config.toml
model = "contrastive image-text model"
dataset = "photos of plants and fungi (iNaturalist)"
train_examples = 22605
image_size = 64
crop_scale_min = 0.5
horizontal_flip = true
translate = 0.06
tokenizer = "word"
vocab_size = 1482
loss = "softmax"
embed_dim = 256
encoder_arch = "pvt"
encoder_norm = "rmsnorm"
encoder_norm_position = "sandwich"
encoder_activation = "gelu_tanh"
encoder_head_dim = 48
encoder_fused_qkv = false
encoder_qk_norm = false
encoder_parallel_block = false
encoder_moe = "soft"
encoder_num_experts = 8
encoder_moe_every = 1
encoder_expert_mlp_ratio = 1
encoder_slots_per_expert = 2
encoder_shared_expert = false
encoder_patch_size = [4, 4]
encoder_conv_stem = true
encoder_depths = [4, 4, 4]
encoder_widths = [80, 160, 320]
text_encoder_causal = true
text_encoder_width = 192
text_encoder_layers = 8
text_encoder_norm = "layernorm"
text_encoder_norm_position = "pre"
text_encoder_activation = "swiglu"
text_encoder_mlp_ratio = 2.67
text_encoder_head_dim = 64
text_encoder_fused_qkv = false
text_encoder_bias = "all"
text_encoder_qk_norm = false
text_encoder_parallel_block = true
text_encoder_dropout = 0.1
text_encoder_inner_norm = false
text_encoder_drop_path = 0.15
text_encoder_positions = "learned"
residual_init = "scaled_by_depth"
optimizer = "adamw"
lr = 0.00072
beta1 = 0.9
beta2 = 0.999
eps = 1e-06
grad_clip = 1.0
l1_shrink = 0.003
ema_decay = 0.99
steps = 6600
batch_size = 512
epochs = 149.5
lr_schedule = "wsd"
decay_fraction = 0.2
final_lr_fraction = 0
warmup_steps = 330
weight_decay = 0.4
Rows from expert 5 of block 8 of the image encoder, named by matrix and row number. Rows with one number belong to one neuron. Each number is 128 + 32 x the weight over its row's rms, rounded and kept within 0 to 255. All counts start at 0. Numbers have three digits each. After the name is the row's rms in percent of the matrix's.
# up: expert up (encoder.blocks.8.mlp.up, 8x320x320), inputs 192-255
# down: expert down (encoder.blocks.8.mlp.down, 8x320x320, transposed), outputs 192-255
up.11 110:153151115148107129133152099195097078139173120120141160131130145160124106118129136148101174145120161103115100131148211124202080131128133085172107107129091146091107082046125142165153147110170093
up.12 108:128117155176132171110142182179097129150085122125176146130104112156135107128108148115126096076103094134061138098131145113137081135100083153130118125061127178087080133108123132151116123137158083
up.13 125:116118131133108139136100189132095141116113135108152094147130102129128115109110140124153000124128175122079140110122104169114111081073123169123137137110148084130155130122140121115133119168135140
up.14 041:173150132112106088128185195035162127110130119134151178156128126121128078130149096133069164125113114129134206127131129146128194130226128128124128057137142121150144115146137072119140125073056151
up.15 029:128035196128128128128135128128130128128134074197128128128128128128128128128128128124128132128129173128128128128128128128128128128128128142128128128143128128190128128128128128154127138129127128
up.16 146:129099129158147133108135070201090095151123133141106137090117125148160151174094162111101186129122070154094114125131182079175103168129124115135126131119101167084107131123094131158097129136187064
up.17 042:094128136133137131126138206091071126132104130123155085167125124125130100128126132130125000101123136128109135119125104137120120008122200136122126091119186132120126128133128124126151119132147128
up.18 027:118131133113178128129026134122126124208123124123065129232128125111128124138143131109128151100128126135125176126118221129129128036125127133125105094124145129151125127161130129015145119017100125
up.19 207:149122140192099177107128203141039157146092153118176078116109060114139115089120196106164019091135129068115163105095101111104080095072116206138133167096170120120134157125096125127128120170185132
up.20 027:034045131106139135127135055101122122129125127131103130118125121127130121135126138127128111149127225140062206125128131128145157157112111130128128190119110158127124026132128170174232128127115117
up.21 122:112155131052167042196149059125162119113204107123122184141180134115124071153138139184095249143138121162132109150146160129193182166201140061091102114131103134129104086150173111139172129080130116
up.22 103:153178123074127117184196159138116124124132133062219151157145108110116083106135170177123097103084160114062119107176148181160131127144141109109145114100130128151095070116203104146162127123137116
up.23 081:177124148180052118128147079138075126179138143165078136118148134157130127110136158132116228124113114074139121140119166095112127148141128114129123126127127144128108123037117106141121129144183112
up.24 074:124115128147082184131125196132039126130110129095157079137141112099154158111133173104168000111149153095115132122118075130104124083101133165116132155127155116143176150131122141089135059126184149
up.25 165:135121105185119117116143097208070110147131132149083128133126165150110133152118129128046199088070111156072100129142173125147093128159125120134114130132129138104115136101109153139097121118188107
up.26 033:133117128124174072208124145163141131130176129132146131125121127138130064126090125142124152114128096132093128128127255132129128137131127128129127125154126130123127127117129126129078128127216112
up.27 098:151108135186075136121128160135015133141123155109135083120134080110134129103133155125159006103128140070101147124111099129102117092103109170128130193123202122135163157118084125082099108177206141
up.28 051:145102130188046125128128066155065131133122135127044128098132130194115154111134136130133133115118133104119166153109123143161126065133127068139127183133193145131128129081127125123115066132193162
up.29 133:154167096150115137140151124183103113148139118138131143132125124160117123052140184138106134123106164099149110135141205122158113116134144104170164096134110132121127117039134153149162170129155118
up.30 029:129128130139124111140129131131117123129127147099134095129128129127129127159128119129083064122127131111123131104153128128126170083125126135126128129125129128127127145185128128131129073123130128
up.31 132:122225085103084109149120115130134094103184107100130149141159156112099129060172108162122139160150211110163109167150137119162142098139157092146124104168106131184130104121144173153207148078118141
up.32 072:101143131122130166128111148126102101133125130119164094123126129117132143127125140128191017117164153128107123113122122069098123105078128159136158154119136122100168129184102145129148126134090129
up.33 154:128159131086163038146173117130168123118201105116121159153161147101085117164157114162069225130114077138148118146177175117135186164217151070117127118149110129132103076167134124120128132032125126
up.34 189:114153145050186078162154133118110112121154132099127129174148130061126093180128155139114170122137104144110123134128139151147182149192156102093118153126157129126103126175154102123136111118192126
up.35 077:105136125115160095142207086176128129124132122124129141142128119134102117145132135135087171115044055163070078132160155168161114190143133084131120118148115132083108123126129140146106138128234058
up.36 166:094148135088164077165237129132109118119189128094127126218140156117101098168148108184065148074062120150059128127151140179156135116183143117087122126138136132110089129137151125105126114063175128
up.37 026:122129126108136124131124121118157128127131244132120135126128112079128181001129129179121181133131114142144121226175124049132135239086130121128127125130125130129138072129124126129053131129102055
up.38 157:104129143087188134125170127135170129125113104127146198114135103110133125174113146129125184130125051170097111131118168116181129222135129095134133074126048157102086070153128118183142135125102052
up.39 061:173143125152115059144137082100152104144175121155064150139144130170123115107136101146117255160110188063152126129135152143156151137170129123130125108129121172130105101007196121097142131081082124
up.40 064:116129122027183111139160130116182148101139083100135154140134121127118107143133130145095100115090116192117134126184140153140138131146124110159119090104067138119105098156150137130145116117012118
up.41 088:096105145080189129126170121124169125122130122128128161129125129098135123187123133131122213128125084195089102135125185127150144206154120124117123100125098147108066098166135120132106121113106111
up.42 034:145140129133140126130130133135103109128163128116150129138129151114062171128135092132057156111124129117127133131129126092166128135137128129122141123129129131100097125166178132126143123078126128
up.43 175:124125131074182038157155088120183128103205100123122187134155152094104119159174105161102234133111078140157104148153153113171181173207156077126127115158096133123104068168157119137129130062113122
up.44 028:128124129128121092141129120126128048164128129129127110128128093128128128162128038092076255139129129126129128128203174128141128127128128062127127129128129167128113158001074189128127129128197129
up.45 023:128128128128171128255129150128127126128128105128128111128128128128128128105128128106128123054128128128127129108128128128128146208128128143128128128127103128128128128128128128168112128128130133
up.46 120:148124185122094092155147135070130141115158153113121127179158128115093102089165125159130130124129153068132148129100121161128163108158129126104112150129160125140109110123157058112118101113153153
up.47 136:168142126102047128164107074089168081137132144167099149128160162183144107072126078141126215128139222096180128131095139134163128108149123064116113111120121155135122104058181108136181127102096126
up.48 065:112140135083134216094129146128068125128127127101168114097127043079128127133047183106134006114145135105117139121101111130123127104092127166124129142076139124086132135144089138121138129156135132
up.49 050:130125098075165126128176125115163189128129128069128174128127124126131120179146095115122144129095085209115130126165134130155114189177125126122125113123109135109095109187150119150130113126097114
up.50 022:167129127139111128144127255128127039128128128127128127129128128128139150148130122129128124127126128124129055128129128128123098117143045128115128155129128127129128128119092129156000087126168131
up.51 124:151162102132102141137162155168099129126128119124191133139133099163110121056142153145115118118097167106145139133163183131105078105115141122150133066137115123141108119083130167137161161128145133
up.52 069:137147071125109128131136112182115098135166127129131133128109132175128153105129108135117134133104163084126122128134151115159082102134113106179159099113105138147129121056139178143155171114095116
up.53 104:071142108069240126144126125130191090094135083120146145121127128105134126172073110137125084140128137207109098132158130137157133152126149098161136094161073130126124142167111159161141161119044125
up.54 094:102125091124205145091119150213134121117128047078157119145122121130126128146088128132127038124111118151043107129149144129137101103119128155181186109127080124125154126169120174147117179136076089
up.55 027:130080141139195081128129130128127129180188127127129128128128128128127048126129128043128000127127128127071128128251128255104128125128118128111129127129127128115128195113128128130129128223136129
up.56 025:205125127128127025106120012126056056127128128179128142126128129144131158123101122127131106132131129069126128088125126128090128149127128128136128128140128127129131080021000132128038124128126129
up.57 181:133135160121156062136224125151105115136156119113121144187144144121115091186139120160032188085070083131090124130139178149140122145171132109098084109136127150100064096148139109131117109068176127
up.58 085:132140130113140104133161152116166135118144105117146121167127143133073124123153083150056187097015115136129131128157146149115121114177135093094137102148090116127113118155150130115129097065127135
up.59 051:101128132112194123083150115211144132115115064129149153133092101131140122138131102136111081118101101166104132126149196131144128152143125111125121087123017176117099108137114138143124131115105103
up.60 024:166128211145127129128125134129100129128128128128000128085125128130124129103128179127130254130100123092129101128236147128127128127128165118129128127129128255129130128127128128128127153090121129
up.61 182:154133136163112164120134203159030149153087137104189088127112091106140112091122211113159029108142136059106163112115123104112082101071095197133142160104158129136135144122097131138139126155207128
up.62 153:105129146073207140126146116137169134129120098133145199116127109119132108163100145121123186131127070193118126128130179105214143203128125090130129076115046167087065076161133107178145127131093065
up.63 066:084133148104100193130128212130090139113100128092161112137126108121142120128128175131149000108128131131107167120126095144119126089127123204123184200120144071127179128131116126124144123154130158
up.64 138:119144115118105080146121080118118098131178130150087127180148190193112107127136053146072141115106190154136124136156127156127137061198127084115093133168141126131146106086165123094138116090099141
up.65 067:133125128116196124131183107183155147123136123080133148132130108086123122156098180135067150120060091159023121123159155117153125177131132115146123075131042131115108104157134134147107108133133089
up.66 041:129133126120156128129131126146146130128129128130127137128094128134144126238134124048119181128121096245153125118133203124138066172207128122129127120128114199122121139122141128144145130131115008
up.67 035:168129129155042118128134125149053125128129150125089160138040150124078128121131099130113255121119131116166131112127126128104127118131128128105053128130130128129127118116110121032127079099203095
up.68 027:119133129117124128099139123123163128128017129095159129123128128130130128200126120126130193136103127149138128206091127127129097135107075127118115128134127129128128129210131125129125128074110081
up.69 112:125113129048187084176151097128179128095174101128129175138173132105046132169163118133100216145097063154140102146158140114164178175199165093135132108150086132124104082187143108136129124065106115
up.70 192:102137123164105162131115208141061132130116132108185075137118108114126140085118135123152000109146209103118145114119083135079085040074129181130160145127159088148151149125107140109151127142136165
up.71 039:107142131124147139163123189016106101139120123035167123105127127066135132140123125090205000124130133120135131112125129118128147099115127142049141128125167118126127127189045137126143129125109174
up.72 197:115106109166129107119127081155096114134130131171058128119125160154100153168125105117075191114086112146123118132133131136129111126166126109127106139148137124113137149125108149118089111137165133
up.73 024:129122134105173125064137125118157128096130174130131234127129131161097126133128133116126165103126113138181127209133133124251134152173205125127171125202077133125121118180193120129132128127097124
up.74 169:177152118149106143131158169165094160134126118118176135134132108145108119059170161155117130116097135048137120118136169110138101124105134138157144099116116127134120117093129135163165153116172125
up.75 090:118203124076103072211131125123127095080173123126105161155158208144106085104143100175119130158154212105143115147159136149184137068146124066129113106155099137162124120090166135127209168094098125
up.76 045:029122122058129086108138195123178118039143082129129134125174137044072120157159110128143106130119113131111089172184103122132185136122119130121125109114075138116114116137133121133203160104048118
up.77 081:111142155026164075138153105139164067125157110119131188141135176110130099170124114150111203137128119172110108157141171128188136146210152079123141087143096163117078103139176067143168116070086091
up.78 211:127113126143155149082125084199122106171112132170121163100106127150142131172100150103112160129129073146107119126122188103183093176122119110136128115111086176071118123112087147161127133131134052
up.79 095:078143114076211137139135186129128129112130088101162093138127120110149117132130128138140000128139152183079130125146126141124130108098130141123161094137101121122130126176138198182141127157113131
up.80 169:104138131095193089140224133151112126119149103098149133193128126099111101184142124162073119088072120160036119124163159176136126130169133124116117122142123119109078123174147135115113109077186118
up.81 030:127128128060154126125143126120158137128128128184124130068128146128128127108127137127128183150115118146154127129128129127129132147130168126192169128112123129051127190057127127122128128110047127
up.82 038:128096134131130129127117122166097122174126097131178237124126136131241197139124161026124130169129163134134096124130132127188125133136123137123125087122081131122128098125130155145161123102000075
up.83 122:111135122120132115107172183141111132112125108088181121197135126116079122132157102165112067074018116129099152124176108138119124081124142149127143107132129107124125125137153142115122115096121130
up.84 123:105124159065214127122142101129153123131126110132138169122126102103132114184125140126110187127123048204120129128140195117203134213133126096125131093125067158109047069163124125149169126096114083
up.85 062:187164079137121121130164120205114125143160125122132137135128053197089121093133156139062190130078136122111120111161245133160109162135130119132133121129117145125113123034111083151123131130200101
up.86 100:120164116053132069179144097114189113124201125128097181143147152142103125128201108152123178135123181145169087145135140147189184140203145074135107098134077148141117093110169111131170135094090119
up.87 034:139129127175126125137160126209083128127133128131068121123128131129125144127130120139107234128100132092116128129126145096126076141130138128127127125132129126130143167077126128125027128110250175
up.88 054:129129172122195115088155131169169132121127124133128125164124132142128111126128088134018170125057128132126132124140135220128125144198157109099084105125119131072124131122148191123122099112117125
up.89 029:160156128069138129128093124155106126128103128152126130127128114148131129130126124153128194133186126131108128128126127127129088255128127127096128129245120129098128064122220128128129128120089117
up.90 041:119140132113134132093082131125129121066122123109154124160184128194131124146128093199124124128122135143150132123160121131102127118128136194086137115123124114124170122245136127111157122088054152
up.91 024:147127131184126128128134125128155136130128128140120133127128118130128125121129122128128109125125125199132128131128136023131128147103128124128114120241072134127123254133128088133130128214052114
up.92 073:117136133068250122132176133128168122118138115124161156103129106121125074174130140158109149123095069179090127130169196133151135244139130115125125099128070134100063108160140117127134127113101094
up.93 048:128124127118114096107150138121152134122127122127136134152151191144120113150088096137023163126000123151128125123186130162142071129177108111106125088149116131061102128166151123127102100107116123
up.94 024:128130126128129086128026127128146131093039128130126169127128123129170129128128023127128220160129128128129014130128096119128129180128128127129121128130128128071129128047125129128116129157110128
up.95 146:134161169110103120181180180132061142130138127060193129196138114120109099100164115180112065091099142106121157119142143160109120109124118140113108109125128124129103096122167112124172120067138136
up.96 076:094131109130116129153132197117138152107127119092153110171127147093126120123134082133126019110120145127123135122127071142080125081118127211122184116132128072130124148144143146099158122101077182
up.97 032:114087130119180194087131092149194120129118128126132133130103049123128169173058165130128133118149130130128130125127129128136128124101144130147081110127129173127127139123069127126110170116137129
up.98 062:138142121125104128129130080152120079128175139125141152116186149133130122120128098186064157131122130153057123144135172125146119137150131105130123116129114144123121117023152099141160124090124114
up.99 072:099145132124135149128102185108096128087114116102205112160124119109133114087126143122151000117127141133127174121123113133066133094090126134125164113121135112142137139160128136031164073148106185
up.100 134:080125072136185164074122130212130122117121086133144130116100121115135144169095136120140072129129117193061108129154126122148112136098128129149165113128112128120152140170078218140103147135115108
up.101 042:137166130125098127155140127143167125128129150201105205137119128137129125127161125104114225122180190117162129127133150127132129133175043124126132063127122158127120124064132105131130101114253134
up.102 135:108135106155185139092111081221139098120098074139158137095119158141131159188109107112103153134124069167103106136162143095178089128125133112163141093133078130112133149148082182138108171104113056
up.103 034:121130096072179138106130189105148126128131128128181129129129012095126126130130128142128112132052097130105128128129129130129132179097129126127127070077127131128023126134141084128127153128075128
down.11 115:129062146092115131172120133110220203103141115176135085146145115140149094121124120128175100096093121107178142126084124117123134143144099125115158132109177179119123143145080101130139117093110127
down.12 112:131123187104105148147144118154171167134127181102174122128112122073155083138119144145119129109152094083112132097055147077106110130098086134086136130076143144123111194065122118122128087062221122
down.13 118:085160128110120134099083128178180147140122214105142143148106126064141175151116125120135146179137126117064121085103139120129053135068125143135124140127159090094156182129096136144000132132192112
down.14 047:142154121130129144123113136110174120107126091134127199115141215149049218129130076117156190134136104154130127135109112093117159128122130131145131124138104146155138129176130196129128128102079136
down.15 024:130119129127193124128128128125142128105159151128157122128128124128128119127128196129129131115128130125131139142173128190221170128130128128127160127128128155129074113124051133128255127163124170
down.16 146:129049128139107095150115094122154194133138121143106062142133159119153102148106114122115087059114129103123159128059123115130126079157072109079116089100187140125147223111126124089117062079126129
down.17 041:141174133109122206123067141183042126082078200124128129133109117087137130214108140115130153144135126132096132125113123110086128131114121140121120143120112127109129124135141127121045127134170117
down.18 033:132155129129158132157124132131183127128125133128133127117112155126128147134128125126143165132128090106114129128126127074129128129123127131129132127125089040129148084238103127061098130086168128
down.19 204:111148128095128151129112135183188162144123200126144121141084131107131131135124106121124180185130116144109116097090141106123056135059117144128153117139159124116134196113092140113062129096166127
down.20 033:024125177200028124149139114127061155128131126080255129135131125089128168119130153131128120118121147168127076107129130172147130128134129127127214129133189131126117127118095126128063135161161128
down.21 148:035109138143123151122129121151138141192103141121147120098133121134130190130128131131154148051114112165179132093131129105079055147101118143129150077118165124079121176107049126135092124206153128
down.22 094:081116125088238171130117148136232119102118119162178129147079102129148078149095120098157131142145133187117126112129123152146126126110075132093102137120118122104145146136183140128114128168091112
down.23 091:141094129106160124128150138127214148104130093134119083134112100147135073148118154113138207135105129141127131125058123117131135119126090130109113059119135122141130229141127136077120110102146131
down.24 091:086151116110116135126077131163206166130133200120137162135109161128125138175123098120120168193114132156077124103113135111099043120070130131126139134141123124099144171123101141139011156061165126
down.25 137:133124124108217131110168120132122128126134083129125100162055132088148096217089132119091144079069132160130124095128162149172133103159099120112086094113137137097107186161103138109112112113148096
down.26 034:184129137119137127131175125114132126127098139125166117121107126111176130129126128113132084065061111113144128130125142126126129134142121127128126098096206128128144129130188072132100128229119128
down.27 124:106133114116127128138118137154191179159134205119129136151098130152083131161093119101104181188154118147093100117118139069103046129081119141126139122147104121117149201134091146125060129077160130
down.28 061:126158116115148142138131162140161137134134125129133132136103099189128082194127176122073169166130067158086128097089158089134048123130101121139125118140089156114132180128084168123138104115163110
down.29 114:091099138097167125220153150101205216144125124137127076111131103107136108096122159126147104076146113141175127159076123094089131144129122129119163079128192143133145175127082105113132122150163145
down.30 030:125159127109121133128127133128123125082127130103119142130123127069129130140124129107128013180137096138081128122126138119109101130116127210126142128181106127126130125128130129126104157148136166
down.31 144:084086145134102167116122130183141176167109187123174111099164110104143160112113138128147116103123071130111134109108133092096039177086159133142196123108145145091118126112011118159083139137186110
down.32 082:062180127122136180131120127242129164193103153112201124134138136064151158136103108085146119130122127136117127127108131121125063151031137129131178096125163126105133200127071135129061164099153104
down.33 148:083120123168126126092112127156147118164105126116147126112120138123135213149129114130111182081107090171159127119146126093098079126096100150129152089137152113084137181113092145126066133164120109
down.34 205:074107143139134134134111127128179198196098133135129129114141128137113223147117086128078118045120108177129137095116094065045090132092116144095158067146144128076168189144072132109115106122121144
down.35 068:116129129164147122130126111068073165124126062141128092129115149130156211095111171129130103035095131128185130121101094147080184115134064118122127088114154133161137181127139125128143123254092128
down.36 157:135048157163105125163171127153162108167128179151104129102111050156137095110116215121147123095142102126106119145131131090125100163120083121114120089103113134111139156068113108142158107255164130
down.37 027:128114128129133178129128077101165130128130127041127125124193137128127127091130121130149135118126159051141125133131130149129129135149130125098131121079157130130126128035128219129088216130092128
down.38 155:102093117130122103181102086096183129136120069129116118163134127126204122116106166127166110068131153127136124143085110134130148114131074109094119074089162129138142213114180124133138098143057101
down.39 065:079131133118132129123097137098186134103149066126111129128121123149122120145125184112152196113118113129188142120116119104107161124123116148120115124143132126110127140144107117123166090118166131
down.40 062:117095096157121142103103115125129123121115078083188132127118123095161155126126141108174110146123139130124124133109117122138128146051118130133157122129126127078129177114132170176127130138093000
down.41 092:145111127150118129132102115069130106120116103129098115114138107109161155092137153120196108047141138125184128140074056126125206119120090131132116077108161120166147139124168121141156119231064129
down.42 041:174139140117129138129136151132151116117124092132122211119126117172052125126127140120109146147101038107076169129092091117091139129022127130136127126128083125153144128167131128132142138030118128
down.43 193:029127126177099143109110129144127130165101123120155130120128128125142192127128127132120157076094110174150124108138138110076053134091126133133164058130143114088130166096100138135089133154136124
down.44 029:130118101128084128127126128186170125128128134113128037128128162142129117127128132129132196132089130102126167128084128127092130129127127128059128129127131126128127180127089122128118076130124128
down.45 023:045130099151128128128243128145128128128128128128130128128128127000128128128162129128161127167128128049128221128128128128143128152149128121089128250128069128128128134128128128128129225133112128
down.46 134:084119148145142136115095151134198160133122112128150114112125133135106179163130070115098172108122100166130142095121094101049109119095126201104158114152133107118161173173091149090114117052144144
down.47 141:071141156121120131123130120119151179185084120131132109098127141129132133164127151122126234103111113150196129107079126090103126131126130150123127133125152129120124156138046130119113120095171130
down.48 074:024139129079128145151091130161196152147073178124173129136135148092150141151102081129096147148126108161106126091071125105129025132087131135116177134129168128080173208130097138098071148045157126
down.49 060:164114134144138139128123125080075103136112076129080120132153094107138137085129198132152114052163174112168173133128097125126184126140126137128112128093086113162131125070131105142127125253098129
down.50 027:128195127125131128205119127126097091033138138128127129128086131129156051129127125112120117141129130065064128127128128130128128125037093128128104148098128128128129124127172129126131128128124128
down.51 120:115126132084199133165140116117211152140129171139142085126127107083141109116123131137143152101166147147163114135101158133135125142139131120125136123122207141130154159107074112128110136156150132
down.52 073:142097096115141200180139128104112179137122128138149093126134081052148104048120170136150068076142139114157146129091109177122160146146116130079163099102195144125128145122118099131168107196125134
down.53 127:077123127152101130131123124206125141137096093112179129143122108063173171128101150123136075131118116154066121110091120095114048151028117123135176106129142129085143188150095163135134133109145094
down.54 099:033136105139152160140131137123130181115108098109204131163120095057121191127135137110127029128112159157106120114118108122106083140055102130140206110137183103116187212137082148125131131159136129
down.55 024:055139126109125128145142073127107128179128171128126129128128131129127151129211125128125128126148128129141128128097050167133128189129129128054127000129118174115129128128172129127128128143127128
down.56 025:127101066125134106127121112128146193100129064174127167121122127121131067204205168145129082189129132141155037134184129128130127109128163126068127166126114126129130127164132128177175128195255124
down.57 160:163027168163081137152134126157188134174107161131141121087155063130132086123118166117162084089128045086068137133103108067124116173113096141120161069079096153117123157104101121160149110184129130
down.58 080:207124126142092146089111146111101116115088105129128164074159098193127146115125189088160075200164095056128124165107077082105191128108148190127130154067077117170143127143118144129211132158128146
down.59 061:093126130128123121147130121092025132127074099095125129161124078100171148136131125117128074126124174135140127133127082158087144137119108163127128114130190119113173171088179141113152134163092150
down.60 030:149119125165132123127123144128159088106129125128076128127205122237129123127128142110130116128132057129127128127127011114132132123128131126128000128127117115140128128127116128129134128150122128
down.61 180:087148141086146142128122130176183156149126176123144126150084127077145113136118137121118172183138123140105094112072149106111050132060125134127147130136141126118144201102110130120079135115201126
down.62 153:102100114139113098155089092090170123131127060134111109165130147147186137109122130122187113095135171128148124143095090133133140106126072118116117084097184122146150193110168134131128111148029123
down.63 071:067165131109128190118083129145180138133097179113137150186118134068139148154088086124124156160133121138075132111119129128127000159087126138124123145132191104146129158132123132121021127098189117
down.64 145:064148141083145095176108139127179147128142177123137133145132122120128130150132132139151177150137163183156125117117118134087078119138161135119138148200144084137140172115108099120067121127178171
down.65 065:073115126164154108133128113019026129129131057148118128137135130122147148107116175126127099093086187123169127131127122175127168078129093111121127106130154128129129145125129104129183122216040132
down.66 047:150112141146124107153130125088017134142128104125123120248132134109138128117133180139133110097133151115175130137068116131127152080158049124077110112065158128136124186124128109130165061165117131
down.67 039:174126127123137129127122139119189140112128126139127126127118119170122156131127140112138136178134133135118125129108128110099129125119112254128128124197108125129130115126130132102139128099134128
down.68 031:175092129244096127129125215108141128000189134128155128125153123128132117127134192128140118133131131132160142127217128205129221130127127127142128127073042127154127012082121126130151128173119128
down.69 126:057127110164130135100117111146120120167115116118154124116128127116138184133122127138135181062102119171146095113145129116088086153113102127132152048128149121098136173099109141135089129194121127
down.70 180:112143140113121141117108130180172149147116207113148125136097128065131141137113117127146174147114120125077128109101133121129049137107136164165127146101188118115128186117057140154000142121178116
down.71 053:140141122087129107105113132132248179151124125126132127132178160129082134203064063131120202129126098133090119128094181125125079191095129149127134126129170127089135154133107135128036132027116129
down.72 191:163119117092218104139164129144151170121152122133077137151102118147092083166107177122091169151078102156107086133158185133146140150165129109130096117136094147121114153143115135119118126143167130
down.73 029:130060193130137128127130126130167137128126120132125088083132177046197127128164159128185133117120164119153129136096104196192145103168129128131129140088178189017192131132084094095092129147122129
down.74 169:111138133064174131202130128117221180119135131142135092118118120121132107109142119137137175131143147152183110136109176127095101131117145125142168084145160132144169152111069114125119150130155160
down.75 111:091093153136114159121141129190132192146105176127184106126153108107138160136110156128157124102120078127140139105108136126109036154104163140136160130105163146084116128092011114139080120150165115
down.76 064:075137154160096140086098126209110144128125131119218137130130128079176220142126128130159102075062106143128125110130097130085063134034153137149206120118139142109099127068085143132034169128170045
down.77 081:088101133141146178123111123134167106133108160128132136087132088120149174109122121128154099105135096133135129125127110127111109154116087150136140121114132114116155128122131117144106131225104120
down.78 197:126076130143103105149113103121147160128137119129117081178136168111162116136111098133130077064116127106103142128058101134130134086147066110086123105094207117129131225116129126112112074084107130
down.79 108:051153124121127148128109128137153164130118120085178137145104117073140168133088124096139076155134119144061125118105099104132081147034119126130163121134178121086149183142078155159113135111123115
down.80 151:133085162171114124143209128144099113175125127139115136117128036148139112107132240122145133077135106119134133145125153106119128142130066128111121107097126139127128160082123087130176104255197126
down.81 027:017102130137126123128128112127156130159124127130156121125131171128129126080129221129128128117126132128146152130194128126128136129143128254099126127125151129125124154125128102131185126176127129
down.82 055:109118163143124129154146120111126147129119114127189129128127128031171129091111179132130044091123243115121135151116121129127094144097130131129166124121244131128117140111124140129122122181133135
down.83 100:185167133146100134070116118131044120125109142133110148113125122121147131132106185095148192167112091034122144108091116110137162125119121125140115177114110132142093120109138131125147123090197101
down.84 129:105077123145124116142103098102180148141122098145126115130140134120202101133125166120211119059137149105153127163084095131128160115131071101100097071055168125144129209118185117138126124190065113
down.85 062:059085134093162127157172179099230179085106095142091071143196106187162058142114156111179116113110143107178142124102117136122178117142107130106123110110136123154131165136107121114176104125104127
down.86 122:049095165148085147122139133196083161168095137100202107130153116099131184135116150151147137071120110142141125086121133113077012150103141140128180118111165135071116158109045120139096123148209116
down.87 042:126091124123141117132133132115215170125133092132064119125141117139135111109123161112188177109049148144108076128125129127113127124126121128108126059100114126136151177123090130128147126111114130
down.88 056:185127130129123140113156128111017114127112072128124132111145104148134126128118174121142098135144155087159149153118109170127184117149096157137044140124107125166133119132132124123213114207119156
down.89 031:117105117145126126146160112127178147099129046128125121126146126122105123128123175117144195120110175122222129171047127128164132130132138128127123133118143159150139171077104124129119126162147128
down.90 035:247201129118126153113087135130098113126114122129135156122125118126126139123124136146142106144089121107127129075118111122125126112131147146130128214127052126143129123148129107129032129131120125
down.91 030:134138180170129128129132124126115133127111123129127130094128127104128130066129130129135132056127165129178128131129085129133074132133148128188128184130198106128128016130167127128086128218102128
down.92 078:097103124136130134141061102067142125132122089130128123197127148117207155120128120126151098100132148148168128142098108128129151120118100116069130066123159126130141183136190106133138121224045138
down.93 054:247126134150123138129131127090035104126136112127128131106096082136152106107162193122146099136072110053178135129116098095132181129147128147128129133124055119146130117129141109131166123220133129
down.94 029:130126085129129066105148128128144117128130125128128136127128128129169127108130161129128126126086118128198128128132130128128130128129128126128227127128079128128113085128171128128127122204127166
down.95 115:131153149127190153091107145138204131112106119117125118151087147094140112199100109113119226137104091135130148103106144142138146124121105155132113142109130128102115170174109146107061127113130102
down.96 074:138139126126113140097073128160198147125121230114132143132123213106127135144113082121132134146125120126075135085071126094125026138100125150127168188119124129124152172136089105101000149068165090
down.97 045:037062129124119122137129128154146134135096047128143127175134130108204132085072130131127127057125127218126128130075107127128107130023129179128128118129156129128214152128125127128123148083161097
down.98 058:140089165116128152157138129102185134108115111135115112130154104204155083136108127115252149101117145102180156117074118140095155143152126138117129149065148195113109127112102090139116146086119087
down.99 080:122172128116127148088069132152209149133119180098139146138095201068090150144097069121114183156129084130073130147110129109105075137084137150130136139124148098121137153129106135128000136052128109
down.100 169:049131116162120162146136145188079163143093113095182107146114099079129193123127141104119043110110145147116122118122104112091035134057113169134171085137192079102159228123079167123135126161154138
down.101 041:104093117118152120156130127112210138125023094130123121129130112136141030131125179078169225120120134153139209149093123117130139124134116130119176132116139128127123158120132125125157117137235138
down.102 147:051128105159133101156147127113089148140117094077157075176136137064133170120136122153096099045108187139159123138131122151094122108145117122114139080127215114119122205133108135105132114135131141
down.103 032:167121080137126140156127082058150144130072118128165126147130145117128085128128077128160132067184181146128132133119108189119147134128100131127134129107150183128094131136121132152155131133031128